Weights of a small masked image model: encoder activation quick_gelu, decoder layers 4.
Rows from block 9 of the encoder of a small masked image model, named by matrix and row number. Rows with one number belong to one neuron. Each number is 128 + 24 x the weight over its row's rms, rounded and kept within 0 to 255. All counts start at 0.
After each neuron's rows are labels from the 100 images, of 14976, where the neuron reaches its highest value: "top examples" is what is common among them. Only what is clearly more common there than usual is listed. The data: photos of plants, animals and fungi (iNaturalist).
# fc1: MLP up (encoder.blocks.9.mlp.fc1.weight, 576x192), inputs 0-191
# fc2: MLP down (encoder.blocks.9.mlp.fc2.weight, 192x576, transposed), outputs 0-191

fc1.545 [164 137 141 151 108  85 126 148 138 108 112 140 109 169  82 163 150  95 119 155  98 105 121 124 113 126 138 130 135 123 118  77 110 129 138 137 139 134  96 171 124 131  68  89 165 116 149  82 126 129 166 101  98 133 179 122 112 113  74 129 109 139 101 134 126 134 179 139 130 117  89 145 131 146 115 132 137 180 138 151 146 131 111 137 121 114 105 129 106 156 173 131 121 130  91 161 172 137 132 181 121 131 156 168  97 128 137  97 114 143 117 135 146 133 122 155 109 128 111 167  89  80 127 109 111 127 124 146 123 139 181 119 158 114 159 113 125 141 122 109 149 117 140 146 117 127 113  91 136  77 122 199 114 120 135  98 141 136 120 138 142 133 142 116 135 119 129 147  98  74 147 152 110 127 125 117  71 153 161  97 126 113 112 126 157 127 131 126 119 177 167 139]
fc2.545 [ 94  98 102 139 102  79  92 148 112 136 151 140 110 128 137 112 161 124 132 128 104 136 140  74  98 113 126 142 112 176 137 116 122 131 119 114 124 136 100 115 123 126  92 151 158 101  80 124 142 141 141 126 111 162 123 112 111 101  74 111 141 133 138 105 166 160 137 110 169 127 124  97 162 122 130 168 148 147 120  66 112 109  88 142 128 110 133 138 115 132 110 134 173 123 126 120  98 184 170 152 178  77  87 145 136  72 107 140 153 139 122 141 133 150 109 129 139 152 110 158 138 159 136 122 127 130 128 173 125 136 105 131 168 124  93 146  97 106 157 130 112 157 146 140 131 137 131 120 119 120 116 152 149 158 119 134 144 120 141 143  99  91 129 135 106 144 137 162 123 160 135 135 124 163 123 187 107 183  84  97 179 146 130 127 124  98 112  96  95 152 155 143]
top examples: class Insecta; phylum Arthropoda; order Lepidoptera

fc1.40 [161 112 135 121 165 121 126 122 161 154 156 111 146 108  93 116 152 139 117 144 106 119 122 114 139 127 145 140 123 105 137 119 138 126  70  83  86  93 103 104  97  91 126  97 114  90 143 115 110 170 133 134 140 118 130 144 131 141 128 138 111 124 148 163 108 108 104 143 157 118  66  85 123 163 125 124 106 106 132 113 140 122 134 100 149 163 132 131  93  59 101 166 101 125 144 144 103  95 152 125 146 166 144 100 134 110 132 139 108 145 160  90 181 130  97 153 148 145 146 146 128 134 178  98 128 151 118 127 121 125  63  97 153 141 136 134 107 148 134 150 144 107 148 114 128 163 104 105  91 132 108 119 154 124 130 169 131 104 179 135 121 166 129 185 130 115 115 111 109 155 129 110 148 135 114  76  97 115 153 106 171 179 130 123 151 121 121 138 102 151 143 156]
fc2.40 [120 131 122 159 134 149 129 136 118 137 162 107  93 115 112 147 175 124 161 111 143 145 141 146 184 151 126 108  98 139 153  95 131 143  82  84 151 129 123 139 213 110 103  95  75 130 148 108 148  81  93 114 133 140 128  77 108 100 113 164 142 101 133 118 158 121  95 155 135 111 127 173 114 118 115 124 128 175 149 149 140 145 129  97 114 115 108  89 129 139 132 122 170 110 133 157 151 127 125  79 132 120 131 145 130 146 184 119 140 159 135 130 140 144 134 106  91 138 155 121 115 151 119 151 132 120 144 170  86  89 144 113  97 142  99 131 160 146  98 140  78  97 108 140 160 150 141  94 106 120 110 118 124 151 109 117 109 151 104 134 113 156  98 150  97 141 131 164 122 161 106 125 112  95 142 128 158 120 120 127 154 156 133 155 154 115 184 117 127 137 105 154]
top examples: phylum Chordata; class Aves; order Passeriformes

fc1.334 [130  90 142 123 124 126 165 144  98 158 131 169 133 142  69 144 133 104 136 147 138 115 133 134 139 142 136 112  93  88 152  96  71  64  93 110 147 156 155 123 100 108 109 171 149 126 131 129 131 163 130 126 144 130  69 110 101 128 160 146 107 114 142 164 108 177 137 189 124 141 147 114 103  88 118 117  96 136  80 124 126 125 157 146 123 143 142 154 160 117 137 119 104 163 148 108 119 148 139 124 174  96 139 117 130  91 159 124 161 124 126  69 121 138 142 104 101 137 150 123 187 107 150 124 111 133  90 121 104 139 130 113 117 152 141 121 109 152 153 124 132 111 112 114 120 175 137 119 132 132 112 140 139 154  94 132 135 108 113 115 142 102 143 124 129 131 144 104 142 151 106 146 157 163  88  93  94 150 120 171  97 118 135 125 132 137 190 136 111 160 143 175]
fc2.334 [166 128 129  91  95 142 173 107 122 151 138 105 166 157 121 140 123 125 156 158 140 107 123 166 104 135 145 122 108 126 103 133 106 118 152  77 137 121 109 114 111 131 140 143 139 139 124 118 131 133 141  98 169 112 119 172 112 133 155 122 143 117 141  98 146 139 162 155 168 141 117 155 133 108 166 116 158 132 178  96 142  87 151 129 122 154 122 126 128  56 140 126 145 176 123 100 144 158 139 135 160 118 177 185  90 123 140  96 136 159 154 134 138 176 154  73  87 126 162 117 125 135 105 159 134 119 119 118 149 157 137  99 167 149 104 147 156 124 114 143 173 139 155 137 106 130 149  95 122 165  97 124 142 143 136 128 129 112 122 125 182 115 158 132 130  92 170 115 145 120 123 145 173 122 105 114 128 121 111 166 138  91 147 155 110 153 173 167 112 149 136 145]
top examples: order Passeriformes

fc1.279 [116 145 112 100  95 137 117 192 102  84 124  76 154 110 129 130  96 111 109 115 140 141  94 132 112 131 151 149 190 125 108 130 124 104  74 103  86 146 109 136 141 133  90 156 138 123 136  95 139 147 144 117 127 107 113 137 138 168  97 129 132 154  74  74 101 140 147 133 126 118 129  99  98 146 116 149 168 128 107 117 147 156 134 129 134 167 118 109 155 148 144 159 124 159  73 126 155 114 167 113 148 105 112 120 159 143 132 151 155 140 147 103  90  85 134 139 139 132 145 115 117 145 166 112 135  91 165 100 143 111 152 153 181 151 115 160 165 131  94 149 135 137 112 135  92 148 132 101 135 119 137 140 123 142 122 137 166 118 137 201 158 106 140  80 150 116 145 135  95 117 124 113 117 100 118 117 136 120 120 132 138 128 141 146 106 147 106 135  66 118 125 164]
fc2.279 [ 92 128 114 181 137 111 117  69 164 146 127 139 129 148 159 102 108 137 133  94 137 107  93 140 130 117 112 117 105 164 189 161 187 137 159 120  94 115 140 141 101 111 125 149 126 116 150 123 109 110 124 125 130 121 176 131 140 117 146 145 119 135 152 141 121 109 159 143  75 151 103 100 159 146 119 112 134 150 147 132  96  97  97 107 130 127 145 160 123 114  97 115 148  81 124 134 114 120 115 132 164 178 123 128 117 150 125 154 135  98 105 103  91 161 131 161 127 131 131 134 120 110  92 135 101  98  93 178 105 126 130 143 111 123 130 115 176 134 126 169 144  95 155 127 132 125 117  90  95 157 130 100 150 117 101 142 134 131 139 111 150  94 103 172 114 106 142 104 106 160 150 110 150 151 122 139  90 134 117 145 105 117 120 119 123 117 177  66 206  98 126 117]
top examples: class Insecta; phylum Arthropoda; order Lepidoptera

fc1.204 [158 145 159 136 106 123 105 132 165 160 136 128 114 129 123 121 127 130 116 157 135  98  91  94 145 139 115 101 114 113 149 153 116 128 111 114 119  75 102  99 154 126 100  99  95 164 111 123 122 120 168 122 146 112 154 139 108 161 109 134 153 142 109 126 135 161  98 131 108 146 123 170 160  85  94 158 120 179 140 116 160 152 126 108  86 113 168 123 134 109 183 102 133 156 114  46 141 148 127 143 139 143  97 100 122 136 157 134 109 111 173 113  99 113 117 129 133 109 133 177 132 108 131 137 154 169 116 149 144  68 152 101 128 144 108 144 145 100 100 155  97 143 125 152 132 122 114 157 128 130 149 107 166 113 101 114  92 173 153 142 125 131 107  86 109  88 142 174 113 124 135 137 173  98 148 164 132  98 164 118 124  97 122 137 152 102 144 126 119 115 133  96]
fc2.204 [123 112 144 100 128 139 135 135 140 164 110 125 111 139  94 111 117 180 165 141 134 138 126 108 108 136  90 102 122 134  95 121 128 157 150  90 159  76 110 135 115 136 128  81 165 138 115  95 153 159 134 181 161 136 155 112 130 116 129 129 142 155 145 109 134 180 147 109 149 146 121 137 156  94 131 135  73 143 147  78 170 122 162 138  66 104 154 124 153 149 121 152 136 155 121 115 120 138 132 117 142 124 150  91 116 123 209 199 114 133 192 124 157 131 123 141 122 137 103 162 123 117 158 121 139 136 110 141 104 122 117 114 130 123  89  95 133 126 142 103 123  94 110 138 148 114 141 124  85 155 123 128 133 116 103 146  83 119 134 114 141  94 139 115 138 103 127 111 116 117 131 154 129 141 119 186 125 152 155 184 114 117 134  88 147 101 156 139 132 116 109  96]
top examples: phylum Chordata; class Aves

fc1.529 [116 109 117 132  91 142 116 132 120 139 112 139 124 162  86 138 114 146 111 153 151 171 124 131 107 157 137 114 118 135 187 108  81 131 146 115 154 126 123 174 138 112 100 157 130 157 139 132  84 136  95 163 148 129 152 118 133 110 160 143 110  82 115  93 105 141  88 124 113 148 146 108 197 115 120 106 107 153 114 138 137  96 125 109 125 140 130 145 154 132 115 123 120 152 116 103 136  84 128  99 120 154 142 165 133 116 127 133 123  97  98 106 141 131 148 127 107 131  58 145 103  99 187  87 111 134 118 120 158 147 103 120 144 160 130 167 138 147 197 109 106 126 152 120 119 121 103 160  82 116 117 157 153 148 129 112  66 134 159 132 146 117 154 144 134 156 149 179 106  88 137 138 136 113 113 139 108 127 151 155 103  92 122 144  93 119 165 140 144 141 176 135]
fc2.529 [135 123 103 116 149  97 110 128 168 134 106 121 169 130 123 140  85 150 143 104 127 116 156 107 131 141 132 168 132 117 137 156 146 152 133  68 113 159 111 156  79 117 134 124 123 165 128 148 139 147 109 100 149 171 166 159  95 139 137 125 126 113  87 127 179  91 187 126 125 111 116  83 176 110 135 126 131 105 102  96 145 117 137 107 116 116 146 124 154 120 100 128 154 147 121 113 160 147  90  93 142 148 133 139 137 190 118 134 186 118 116 144 103 140  98 130 151  87 144 135 131 160 133 150 132  81 171 159  98 110 151 138 149 145 127 124 149 103 130  91 125 105 108 130 137 115 112  73 116 128 143 156 140 159 109 139 109 136 149 148 174 130 126 169 111 134 147 120 141  93 153 168 118 117 172 139 133 141  88 144 118 139 162 149 116 134 161 156 124 120 120 185]
top examples: order Passeriformes

fc1.239 [ 46 180  88 130 163  92  99 135 157 143 120 134  92  96 152  93 104  83 124 115 138 127 100 146 122  90 161 118 128 138 104 141 184 136 136 119 133  88 138  98 170 164 142 153 169 156 135 144 127 111 130 168 111 109 138 131 119 178 132 121 172 152 103 126 114 102 113 117 124 135 142 125 156 103 138 107  89 138 168 125 109 129 111 106 101 160 151 116  76 112  89 125 148 140 146 158 149 141 152 150 143  94 147 149 130 157 136 115 145 134 162 126 133 102 123 106 117 126 127 112 121  96 122 128 118  79 144 100 127 123 108 150 163 147 109 131 120 107 145 152 143 155 163 137 116 150 153 110 120 152 153 138 123 132 130 146 137 168 124 174 112  96 117 105 108 119  96  87 129  95 122 140 133 122 116 186 142 143 125 146 128  82 139  68 171 126 125 158 111 124 124 132]
fc2.239 [143 107 153  99 162 133 106 110 120 145 133 135 177 129 135 116 146 163  99 127 107 112 102 130 113 128 155 140  83 136 108 142 105 132 114 137  99 145 108 164 147 117  92 147 107 193 154 124  95 136 151 101 109 124 157 154 169 144 148 124  98 141 125 104 152 104  99 106 133  76  79 148 140 123 136  84  97 122 102 109 114 102  89 119 160  79 118 135 196 142 136  98 118 100 140 108 106 134 117 128 133 127 108 134 120 142 150 155 169 112 118 157 133 126 108 150 105 107 112 138 119 156 128 127 163 143 103 156 179 191 107 144 171 165 150 155 151 117 107 169  74 146  99  97 115 133 132 109 118 130 121 105 133 142 130 131 138 134 140 147 123 111 145 136 179 134 138 132 156 155 110 115  91 114 167 144  98 118 152  80 111 126 150 136 105 152 112  95 169 114 132 119]
top examples: class Insecta; phylum Arthropoda; order Lepidoptera

fc1.321 [105  92 111 165 120 132 141  94 168 112  94 135 161 109 153 160 155 161 154  93 146 132 111 133 139 131 134 106 126 113 172 123 132  88 149 114 129  99 122 118  96 168 135 128 127 151 124 122 157 179 134 174 150 107 129 124 131 132 129 159 171  96  62 107  77 120 120 154 137 148  87 106 181 146 156 115 125 101 146 142 124 151 140 108 139  99 142  92 152 118 129  99 101 157 162 164 107  94 127 148 141 122  98 116 148 117 115 112 123 125 141 138 152 148 144  86 127 122  89 142 143 110 154 144 114 129 197 152 114 122 120 130 112 116 121 125 133 104 107 144 107 130 137 118  95 113 102 104  83 143 143 140 163 128 124 102 170 111 138 145  84 153 113  89 156 100 133 117 111 115 186 136  87 110 127 132 120  96 167 112 124  89 154 154 151 140  95 124 151 153 137 162]
fc2.321 [198 147 108  98  90 134 110 120 118  99 136 101  83 131 113 122 102 146 141 143 141 174 126  84 111  79 111 179 158 171 154 122 159 136 135  85 128 173 114 137 162 161 134 169 127 129 135 164  96 101 118 108 134 138 117 190 138 127 157 119 118 113 157 146 176  95 137 116 110 118 124 146 152 153 154 156 130 150 116  65 159 168  86 118 150 101 122 161  89 145 142 103 102 162  92  89 132 121 123  90 128  88 118 119 144 108 100 127 127 149 122 135 137 133 132 122 128 118 106 112 123 156 122 149 153  99 134 136 120 132 105 139 137 143 143 137 166 136 148 141 146 168 174 128 175 112 122 131 119 127 130 152 104 133 139 137 116 141 140 102 126 127 137 136  95 159 167 131 133 124  91 158 135 175 118  97 167  98 103 143 114 113 155 132 104  92 126 105 122 146 136 116]
top examples: phylum Chordata; class Aves; order Passeriformes

fc1.271 [134 134 133 139 115 163 145 135 100 176 150  98 127 124  72 170 110  98  70 140 134 147 110 140  90 145 126 189 128 124  84  91 128 194 158 105 160 154 117 163 125 125 102 160  72 151 166 136  98 102 153 105 164  98 156 112 106 143 188 117 131 119 127  89 136 132  92 108 117 119 112 117 158 138 131 121 150 144 142 151 143 127 115 143 101 133 132 153 100 143 104 120 126 111  95 127 139 115 118 127 155 109 121 116 158 121  90 158 114  96 146  87  79 115 111 100 130 129 122 136 104 119 152 132 100 132 159 108 124 117 122 163 176 137 148 140 143 150 166 178 123 145 153 154 121 120 141 112  82 119 133 104 143 125 159 147  87 152 109 162 141 144 121 108 138 140 144 139 116 107 137 121 135 111  85 116 118 112 152 140 113 127 109  88 109 119 139 134 121 112  66 137]
fc2.271 [122  98 112 109 175  98 135 106 106 123 124 103 143 146 153 117 146 118 180 146 167 140 141 161 139 157 141 154 134 114 113 167 114 107 171 115 139  91 133 145 133  96 152  93 130 116 115 103 129 112 166  93 101 110 127  89 146  94 142 189 120 156 106 129 121  94  81 138 129 111 135 138 150 117  88  72 116 149 104 104 109 129 104 146 122 110  78 138  88 143 118  84 180 132 138 114 145 133 143 126 105 136 100 128 139 118 132  95 116 131 166 115  87 129 130 128 124 136 115 165 103  91 122  88 138  73 145 132 120 108 113 124 141  69 116 174 158  94 146 160 124 114 102 179  98 156 176 134 100 114 147 156 142 131 121 132 150 109 153 151 117 133  69  93 128 133 118 134 110 150 153 129 126 119 154 113 124  99 149 133 106 101 118 158 133 128 132 121 118  96 119 113]
top examples: class Insecta; phylum Arthropoda

fc1.38 [135  88 125 120 132 126 141 109 155  81 169  94 101 140  92 108  60 118 139 148 139 145 129 113 124 156 122 109 107 165  93  93 149 125 111 155 153 108 110 148 152 159 144 130 153 134 130 132 159 146 141  89 120 101 155 133 151 129 131 115 149  99 111 150 120 106 151 165 140 112 135 137 124  99 119 126 171 118 175  98 117 117 129 110 149 114 136 128 149 132 132 122  96  73 154 121 140 121 114 130 160  84 146 108 105 156 105 106 140 131 164 158 106  99 153 120 166 140 143 129 176 111 146 142 129 163 156 120 114 116 127  74 157 132 101 126 146 133 128 125 199  93 108 152  97 107 151 100 102 123 138 143 125 115 158 152 108 100 116 163 150  91 111 123 119 122  88 114  92 152 139 115 161 114 113 126 166 139 155 105 153 108 141 193 129 148 100  66 112 143 107 142]
fc2.38 [143 181 129  99 121  77 125 117  71 142 130 159 137 116 116 142 150  99  85 103 123 173 141 115 138 148 153 118 104 167  99 148 112 144 117 111 101  91 121 168 165 113  93 126 150 146 104 123 139 111 167 103 116 114 136  93 132 159 169 119 121 167  89 138 122 118 106 113 112 130 108 114 127  84 134 134 147 111 149 109 159 129 128 102 116 154 113 104 130 131 139 127 137  94 119 156 111 126  98 114 136 109 127 134 144 174 170 135 141 130 114 116 169 103  84  72 153 154 120 152 115 145 115 134 127 144 113 127 126 100 151 101 165 107 193 177 119  93  64 116 104 108 133 132 156 133 132 172 101 130 108 124 104 148 115  95 137 127 145 137 157 136 125 142 149  77 180 160 116 123  91 100 134  99 122 131 123 126 101 111 132  94 166 122 115  95  94 148 130 141 135 127]
top examples: class Insecta; order Lepidoptera

fc1.74 [132 128 137 129 181 166 149 131 111 146 153 130 139 147 142 143 139 104 155 195 155 124  88 125 130 112 128  98 133 147 116 124 119 146  93 135 109 123 115  84 127 132 131 131 128 139 134 175 104 157 151 126 111 148 121 124 128 109  79  92 118 111 106 140 130 176 114 174 112 146  96 141 139 161 131  95 108 132 128 134  87 171 105 108 136 100 133 111 118 132 140 131 133 159 127 142 145 106 122 148 131 130 103 131 102  65 109 108  85 111 148 125 137 142  94 184 165  99 147 125 136 158 153 117 129 129 165  87 143 169 102 106 135 116 146 155 109 140 113 187  96 124 129  87 118 127 200 148 132 103 113 152 121  70 140 115 121  90  99 132 140 126 121 126 136 115 140 158 130 151 108  76 149 132 148 127 106 155 125  85 108 165  87 106 137 108  85 145 151 142 148 110]
fc2.74 [123 163  94 119 119 133 164 145 125 148  65 142 156 144 128 115 117  98 101 144 168 125 138 146 153 174 158 111 123 117 113 120 135 114 106 138  89  85 123 116 162 119 143 166 159 149 137  83  73 130 108 137 126  87 116 108 142 135 119 126 120 112 111 153 161 117 114 141 197 100 123  85 110 127 131 125 106 101 160 128  97 173 102 112  92 152 112 131 163  99 149 138 152 124 134 146 117 106  84 157 125 151 134 132 117 162 150 136 119  80 122 148 154 169 154 139 126 116 123 111 151 138 109  93  96 143 126 126 115  81  94 121 170 120 129 145 104 116 102  71  82  98  98 149 118 122 127 141 129  94 138 131 132  91 131 109 171 143  93 100 145 160 162 134 112 139 154 147 153 128 165 153 136 141 159 116 149 134  83 151 133 134 126 132 120 178 139 140 103 156 136 139]
top examples: phylum Chordata; class Aves; order Passeriformes

fc1.372 [115 121 137 134 118 117 150 164 140  65 113 167 122  79 110 141  86  86 109 139 147 116 109 162 125  74 135 134 115 161 134  98 135 108 150 105 140  92 151 121 126 121 140 127 154 147  93 132 100 107 133 150 146 152 131 164 130  88 144 135 138 118 124 134  92 175 147 114 148 144 129 168 174 163 144 128 138 154 143 118 142  79  82 154  98 165 132 112 137 105 116 133 118 156 144 126 150 150 116 153 170 141 159 158 107 109  82 136 155 118 140 134  93 153 125 145 150 141 128 122 188 138 153  98 109 155 144 117  87 119 137 169 112 139 104 114 142 100  89 124 121 164  94  94  97 161  81 130 148 104 107 131 126 146 106 106 132 136 114 118 131 136 128 201  88 136 122 163 134  89 123 126 133 143 128 162  70 123 119 148  99 133 128 123 114 121 114 137 134 164 130 136]
fc2.372 [111 133 125 133 151 177 101 108 171 153 101 113 122 117 108 109 124 113 154 122 123 155 176 112 137 132 110  86 122 112  98 107 149 149 107 136 135 178 135 111 105 157 125 116 135 138 197 102 182 123  91 114 132 153 122  89 113 136 106 150 132 149 148 102 128 104 148  53 131 132 139 115 121  87 102 124 119 163 143 124 126  91 124 120 149 110 108 138  75 143 152 149 130 118 138 155 106 142 149 122 174 110 126 147 117 139 166  75 134 147 132 137 143  83 140 128  99 128 152 113  69 117 108 129 127 121 120 152 153  95 125 118  82 160 173 141 103 146 146 163  97 140 148 131 138  99 114 172 150 117 130 132 109 148 129 134 125 150  77 177  98 143 119 124 122 167  95 150 134 117 132 156 155 166  83 107 139 108 157 140 178 134 122 150 143 115 123 111 119 122 120 126]
top examples: order Passeriformes

fc1.94 [119 124  98 145 166 125 137 117 121 111  99 137 123 123 132 140 124 140 145 132 131 118 118 123 172 120 120 137 140 117 109 119 131 118 154 134 122 120 175 147 138 144 151 110 166 108 101 136 119 121 120 118 123 120 136 135  92 154 146 147 153 120  88  88 147  85 111 124 134  82  98 121 170 179 126 114 137 141 102  65 109 174  98 121 126 103 188 122 133 125 132 136  73 133 151 108 160 150 178 112 126 124 152 119 114 107 125 146 139  87 125  81 127 142 110  99 106 151 147 103 135 123 120 107  91  74 136 140 155 147 101 145 126 118 111 126 193 160 129 109 147 151 145 147 111 171 123 126 118 165 129 118 173  66 101  95 111  89 164 132 132 153 165  79 139 128 133 102 114 154 136 125 116 103 152 133 126 109 132 120 146 129  99 128 123 186 147 109 174 173 162 129]
fc2.94 [146 138  87 127  97  85  83 118 129  69 102 147 112 135 136 127 112 131 144 119 180 100 111  96 108 122 142 155 119 114  75 102 123 112 112 105 136 147 117 140 111 118 120 156  94  77 124 125 142 141 118 125  89 125 131 128  99 149 112 145 116 145 113 145 175 108 115 181 119 139 128 133 118 115  72 129 120 106 117 123 117 158 155  78 161 104 141 125 103 175 142 131 151 121 103 126 154 143 195 115 101 150 115 106 136  69 127 120 142 152 164  98 132 172 125 142 101 149 121  94 157 137 131 102 120 117 126 141 139 145 123 128  81 130  70 118 126 139 153 145 147 158 118 148 142 163 130 135 152 124 153 118  98 129  93 130  93 110 155 121 160  97 142 120 148 128 123 155 189 146  89 105 138 108 181 117  75 141 138 136 118 106  95 133 118 122 105 134 125  98 128 142]
top examples: class Insecta; phylum Arthropoda

fc1.180 [110 121  99 149 143 153 168 128 125 156 150 143 172 132 139 130 121 131 135 151 139 176 123 116 143  89 143 143 108 160 109 122 145 144 128 110 154 136 167 152 143 129 162 139 123 140 112 133 100 116 144 135 138 159  84 134 138 131 100 138 121 108 147 132 141 146 130 159 130 100 144 182  96 137 124 154 124 172 159 123 123 159 107  99 126 147 125 157 171 137 131 138 128  77 106 153 125 110  86 125 139  73 119 106 121 129 112  94 142  92 103 113  82 100 119  78  86 130 178 128 103 114 115 121 180 108 151 151 134 149 110 108 158 147 128 137 146  94 135 138 120 125 116 112 141 167 146 156 132 130 131  81 118  86  81 128 129 117  80 132 121 147  92 150  92 134 135 133 134  88 149 141 153 169 118  94 171 108 111 123 111  83 187 123 142 156  86 101 161 108  96 114]
fc2.180 [135 147 178 132 127 115 123 139 135 124 101  96 149 101 151 161 140  79 116 145 139 144 170 127 110  69 144 145 139 130 121 169 100 128 140  94 134 125  92 136 110 193 136 109 187 163 156 146 126 103 150 130  82  81 115 149 140 104  82 145  98 159 102 146 117  90 146 149 124 143 141  97 141 130 103 137 116 123 170 167 175 133 114 189 138 113 119 125 137 157 125 118 126 121 171 157 133  96 133 132 111 132  67 129 126 141 100 138 161 115 150 118 116 132 172 166  92 130 202 145 116 152 147 115 128 119 125 127 118 117 105 109 113 121 131  96 133 156 115 138 144  99 109 137 155 143 104 108 143 136 130 134 130  89 118 115 125 124 178 128 115 103 154 132 132 158 160 112 119 134 156 118 140 138  94 114 130 155 124 149 162 109 151 118 103 130  84 131 102 156  88 131]
top examples: phylum Chordata; class Aves; order Passeriformes

fc1.207 [126 141 128  86  91 124 184 137 136 125 114 142 136 134 115 146 145 144 164 147 117 132 120 122 131 116 107 148 124 128 134 121 137  98 100 137 143 147 121 103 162 148  95 117 102 156 114 118 124 142 111 165 116 129 124 139 133  89 147 101 137 146 166 134 100 104 134 159 124 168  94 122  95 132 138 130  87 159 139 109 110 121 104 139 152 162 132  49 202 116 123 184 170 128 107 160  87 151 141 131 122 107 122 179 157 136 103 131 167 117 180  99 140 105 142 114 100 121 128 158 130 142 100 114 127 134 156 121  94 155 128 151 102 105 133 128  88 128 113 106 149 141 133 116 126 113 129 175 114 154 149 100 179 112 153  84 123 106 153 101 119 150  98 143  80 125  79 141 126 146 133  89 175  97 137 128 107 144 126 111 121 108  91 139 137 122  79 138 139 114  98 147]
fc2.207 [121 187 139  85 131 126 144 159 145 122 129 175 107 110 134 117 150 148  99 119 119 108  93 121 166 151 114 133 112 145  90 135 165 120  99 125 193 140 120 116 112  88 106  83 117 129 144 120 144 128 123 139 142 123 157 131 103 134 109 127  94 131 131 121 120 151 107 116 131 166 134  83  83 144 137 150 127 105  95 113  95 114 113 139 140 157 145 131 106 115 148 104  81 139 143 106 115 168 145 145 166 134 147 106 127 103  77 116 166 113 128 171 131 165 138 180 173 112 131 172 126 152 104 119 106 153 167 154  98  70 115 161 111 116 159 154 124 183 126 115 125 132 118  79 116 148 152 135 145 149 116 148 103  80 140 154 124 152 132  81  92 126 128 151 116 182 139 112  89 127 145 116 162 149 115 132 122 117 169 116 128 140 118 118 137 132 123 114 149 102 159 129]
top examples: phylum Chordata; class Aves; order Passeriformes

fc1.291 [ 86 131 122 145 127  95 158 161 127 143 113 143 159 145 146 151 132 126  94 104 152 167 107 127 108 101 195 113 113 160 117 135 132 133 125 113 109  65 112 146 143 134 151 132 142 144 124 153  96 133  95 119 133 120 131 108 133 116 134 129 116 137 146  79  98 118 109  94 162  79 148 117 138 135 151 140 129 107 128 149 123 119 111 144 121 126 136 121 155 138 110 153 176  91 142 130 122 104 114 149 119 164 101  81 116 125 101 135  89 105 125 149 118  91 184 131 148 109 141 142 152 132  82 167 124 123 120 158 128 176 121 126  98 124 134 149 111 139 103 128 162 148 148 153 112 184 118  98  79  85 112 142  96  95 142 132 136 157 144 146 137  81  70 124 132  78 175 190 105  93  96 135 102 138 117 139 134 136 126  77 128 122 146 121 134 114 121 105 140 155 119 133]
fc2.291 [162 149 146 131 134 134 109 170 141 112 112  97 137 130 118  92  99 102 122  95 112 155 136 134 136 155 119 106 125 128 127 151 101  63 155 139 125 137 163 114 157 117 100 146  71 109  86 132 107 115 132 117 131  95 148 137 101 118 106  90 126 130 133 146 128 136 138 109  78 173 174 145 122 146 145 117 101 132  84 170  89  99 175 132 136 133 122 128 117 112 160 163  78 139 135 130 151 139 122 122 122 118 150 110 117  92 142 188 136 104 113 121 118 134 119 122 195 141 141 130 119 139 112  83 130 132  96 166 104 135 149 164 151 107 125 118 119 130 144 138  86 110 118 126 140 145 117 131 137 121 101 115 164 138 177 154 149 130 146 103 152 171 109 137 171 134 104 167 185 144 174 120  73 163 122  98 136 137 100 152 123 128 134 138 120 137 148 145 142 167 151  98]
top examples: class Aves; order Passeriformes

fc1.299 [127 113 126 135 121  91 168 128 131 135 126 138  91 127 133 154 100  98 169 162 156 134 109 110 114 110 133 144 104 107  92 140  79 133 118 139  72 130 136 186  92  96 144 107 197 161 143 120  91 151 121 129 162 160  92 120 132  98 113 149  91 128 118 109 133 132 123 170 181 192 110  97 108 141 125 113  83 101 163 109  92 142 149 111 180 141 141 139 147 147 117 164 158 122 146 153 111 117 120 154 140 139 142 147 141 124 115 125 111 145 139 132  97 102 168 145 123 120 155 130 100 117 165 124 177 131 154  91 112 133 159  97 117 145 146  96 127 118 128 120  87 107 145 162 140 121 114 113 169 182 116 141 107 142 122 121 147 114 155 150 106 145  85 118 120  90 137  86 114 137  92 134 114 133 117 145 116 125 134 147 139 113 154 124 115 127  98 129 132  86 136  94]
fc2.299 [127 135 113 133 168 138 139 129 123 141 181 118 127 155 117 116 133 123 137  95 118 104 144 138 128 167 155 138 136 156 161 108 143 126 128 149 160 155 121  72 163 181 138 126 130 160 132 126 135 179  70 150 124 141 115 119 170 155 121 122 113 106 146 161  95 134 131 157 114 117 137 164 111  95 163 139 114 145 122 145  88 143 153  74 129  83 112 136 126 159 117 139 133 123 126 124 120 155 114 112 114 158 127 103 115 141  87 103 124  94 184 120 155 154 135  92 131 123 118 123 110 124 128  85 162 140  76 127 125 163  85 111 173 146 144 116 106 175 143 118  84 144 135  76 154 137  94 122 125 115 144 151 148 105 153 130 119 117 165 131 113 166 127 130 118 143 111 108 149 124 137 162 141 173 163 172 128 158 123 119 127 180 132 139  93 163 165 151 151 126 118  99]
top examples: phylum Chordata; class Aves; order Passeriformes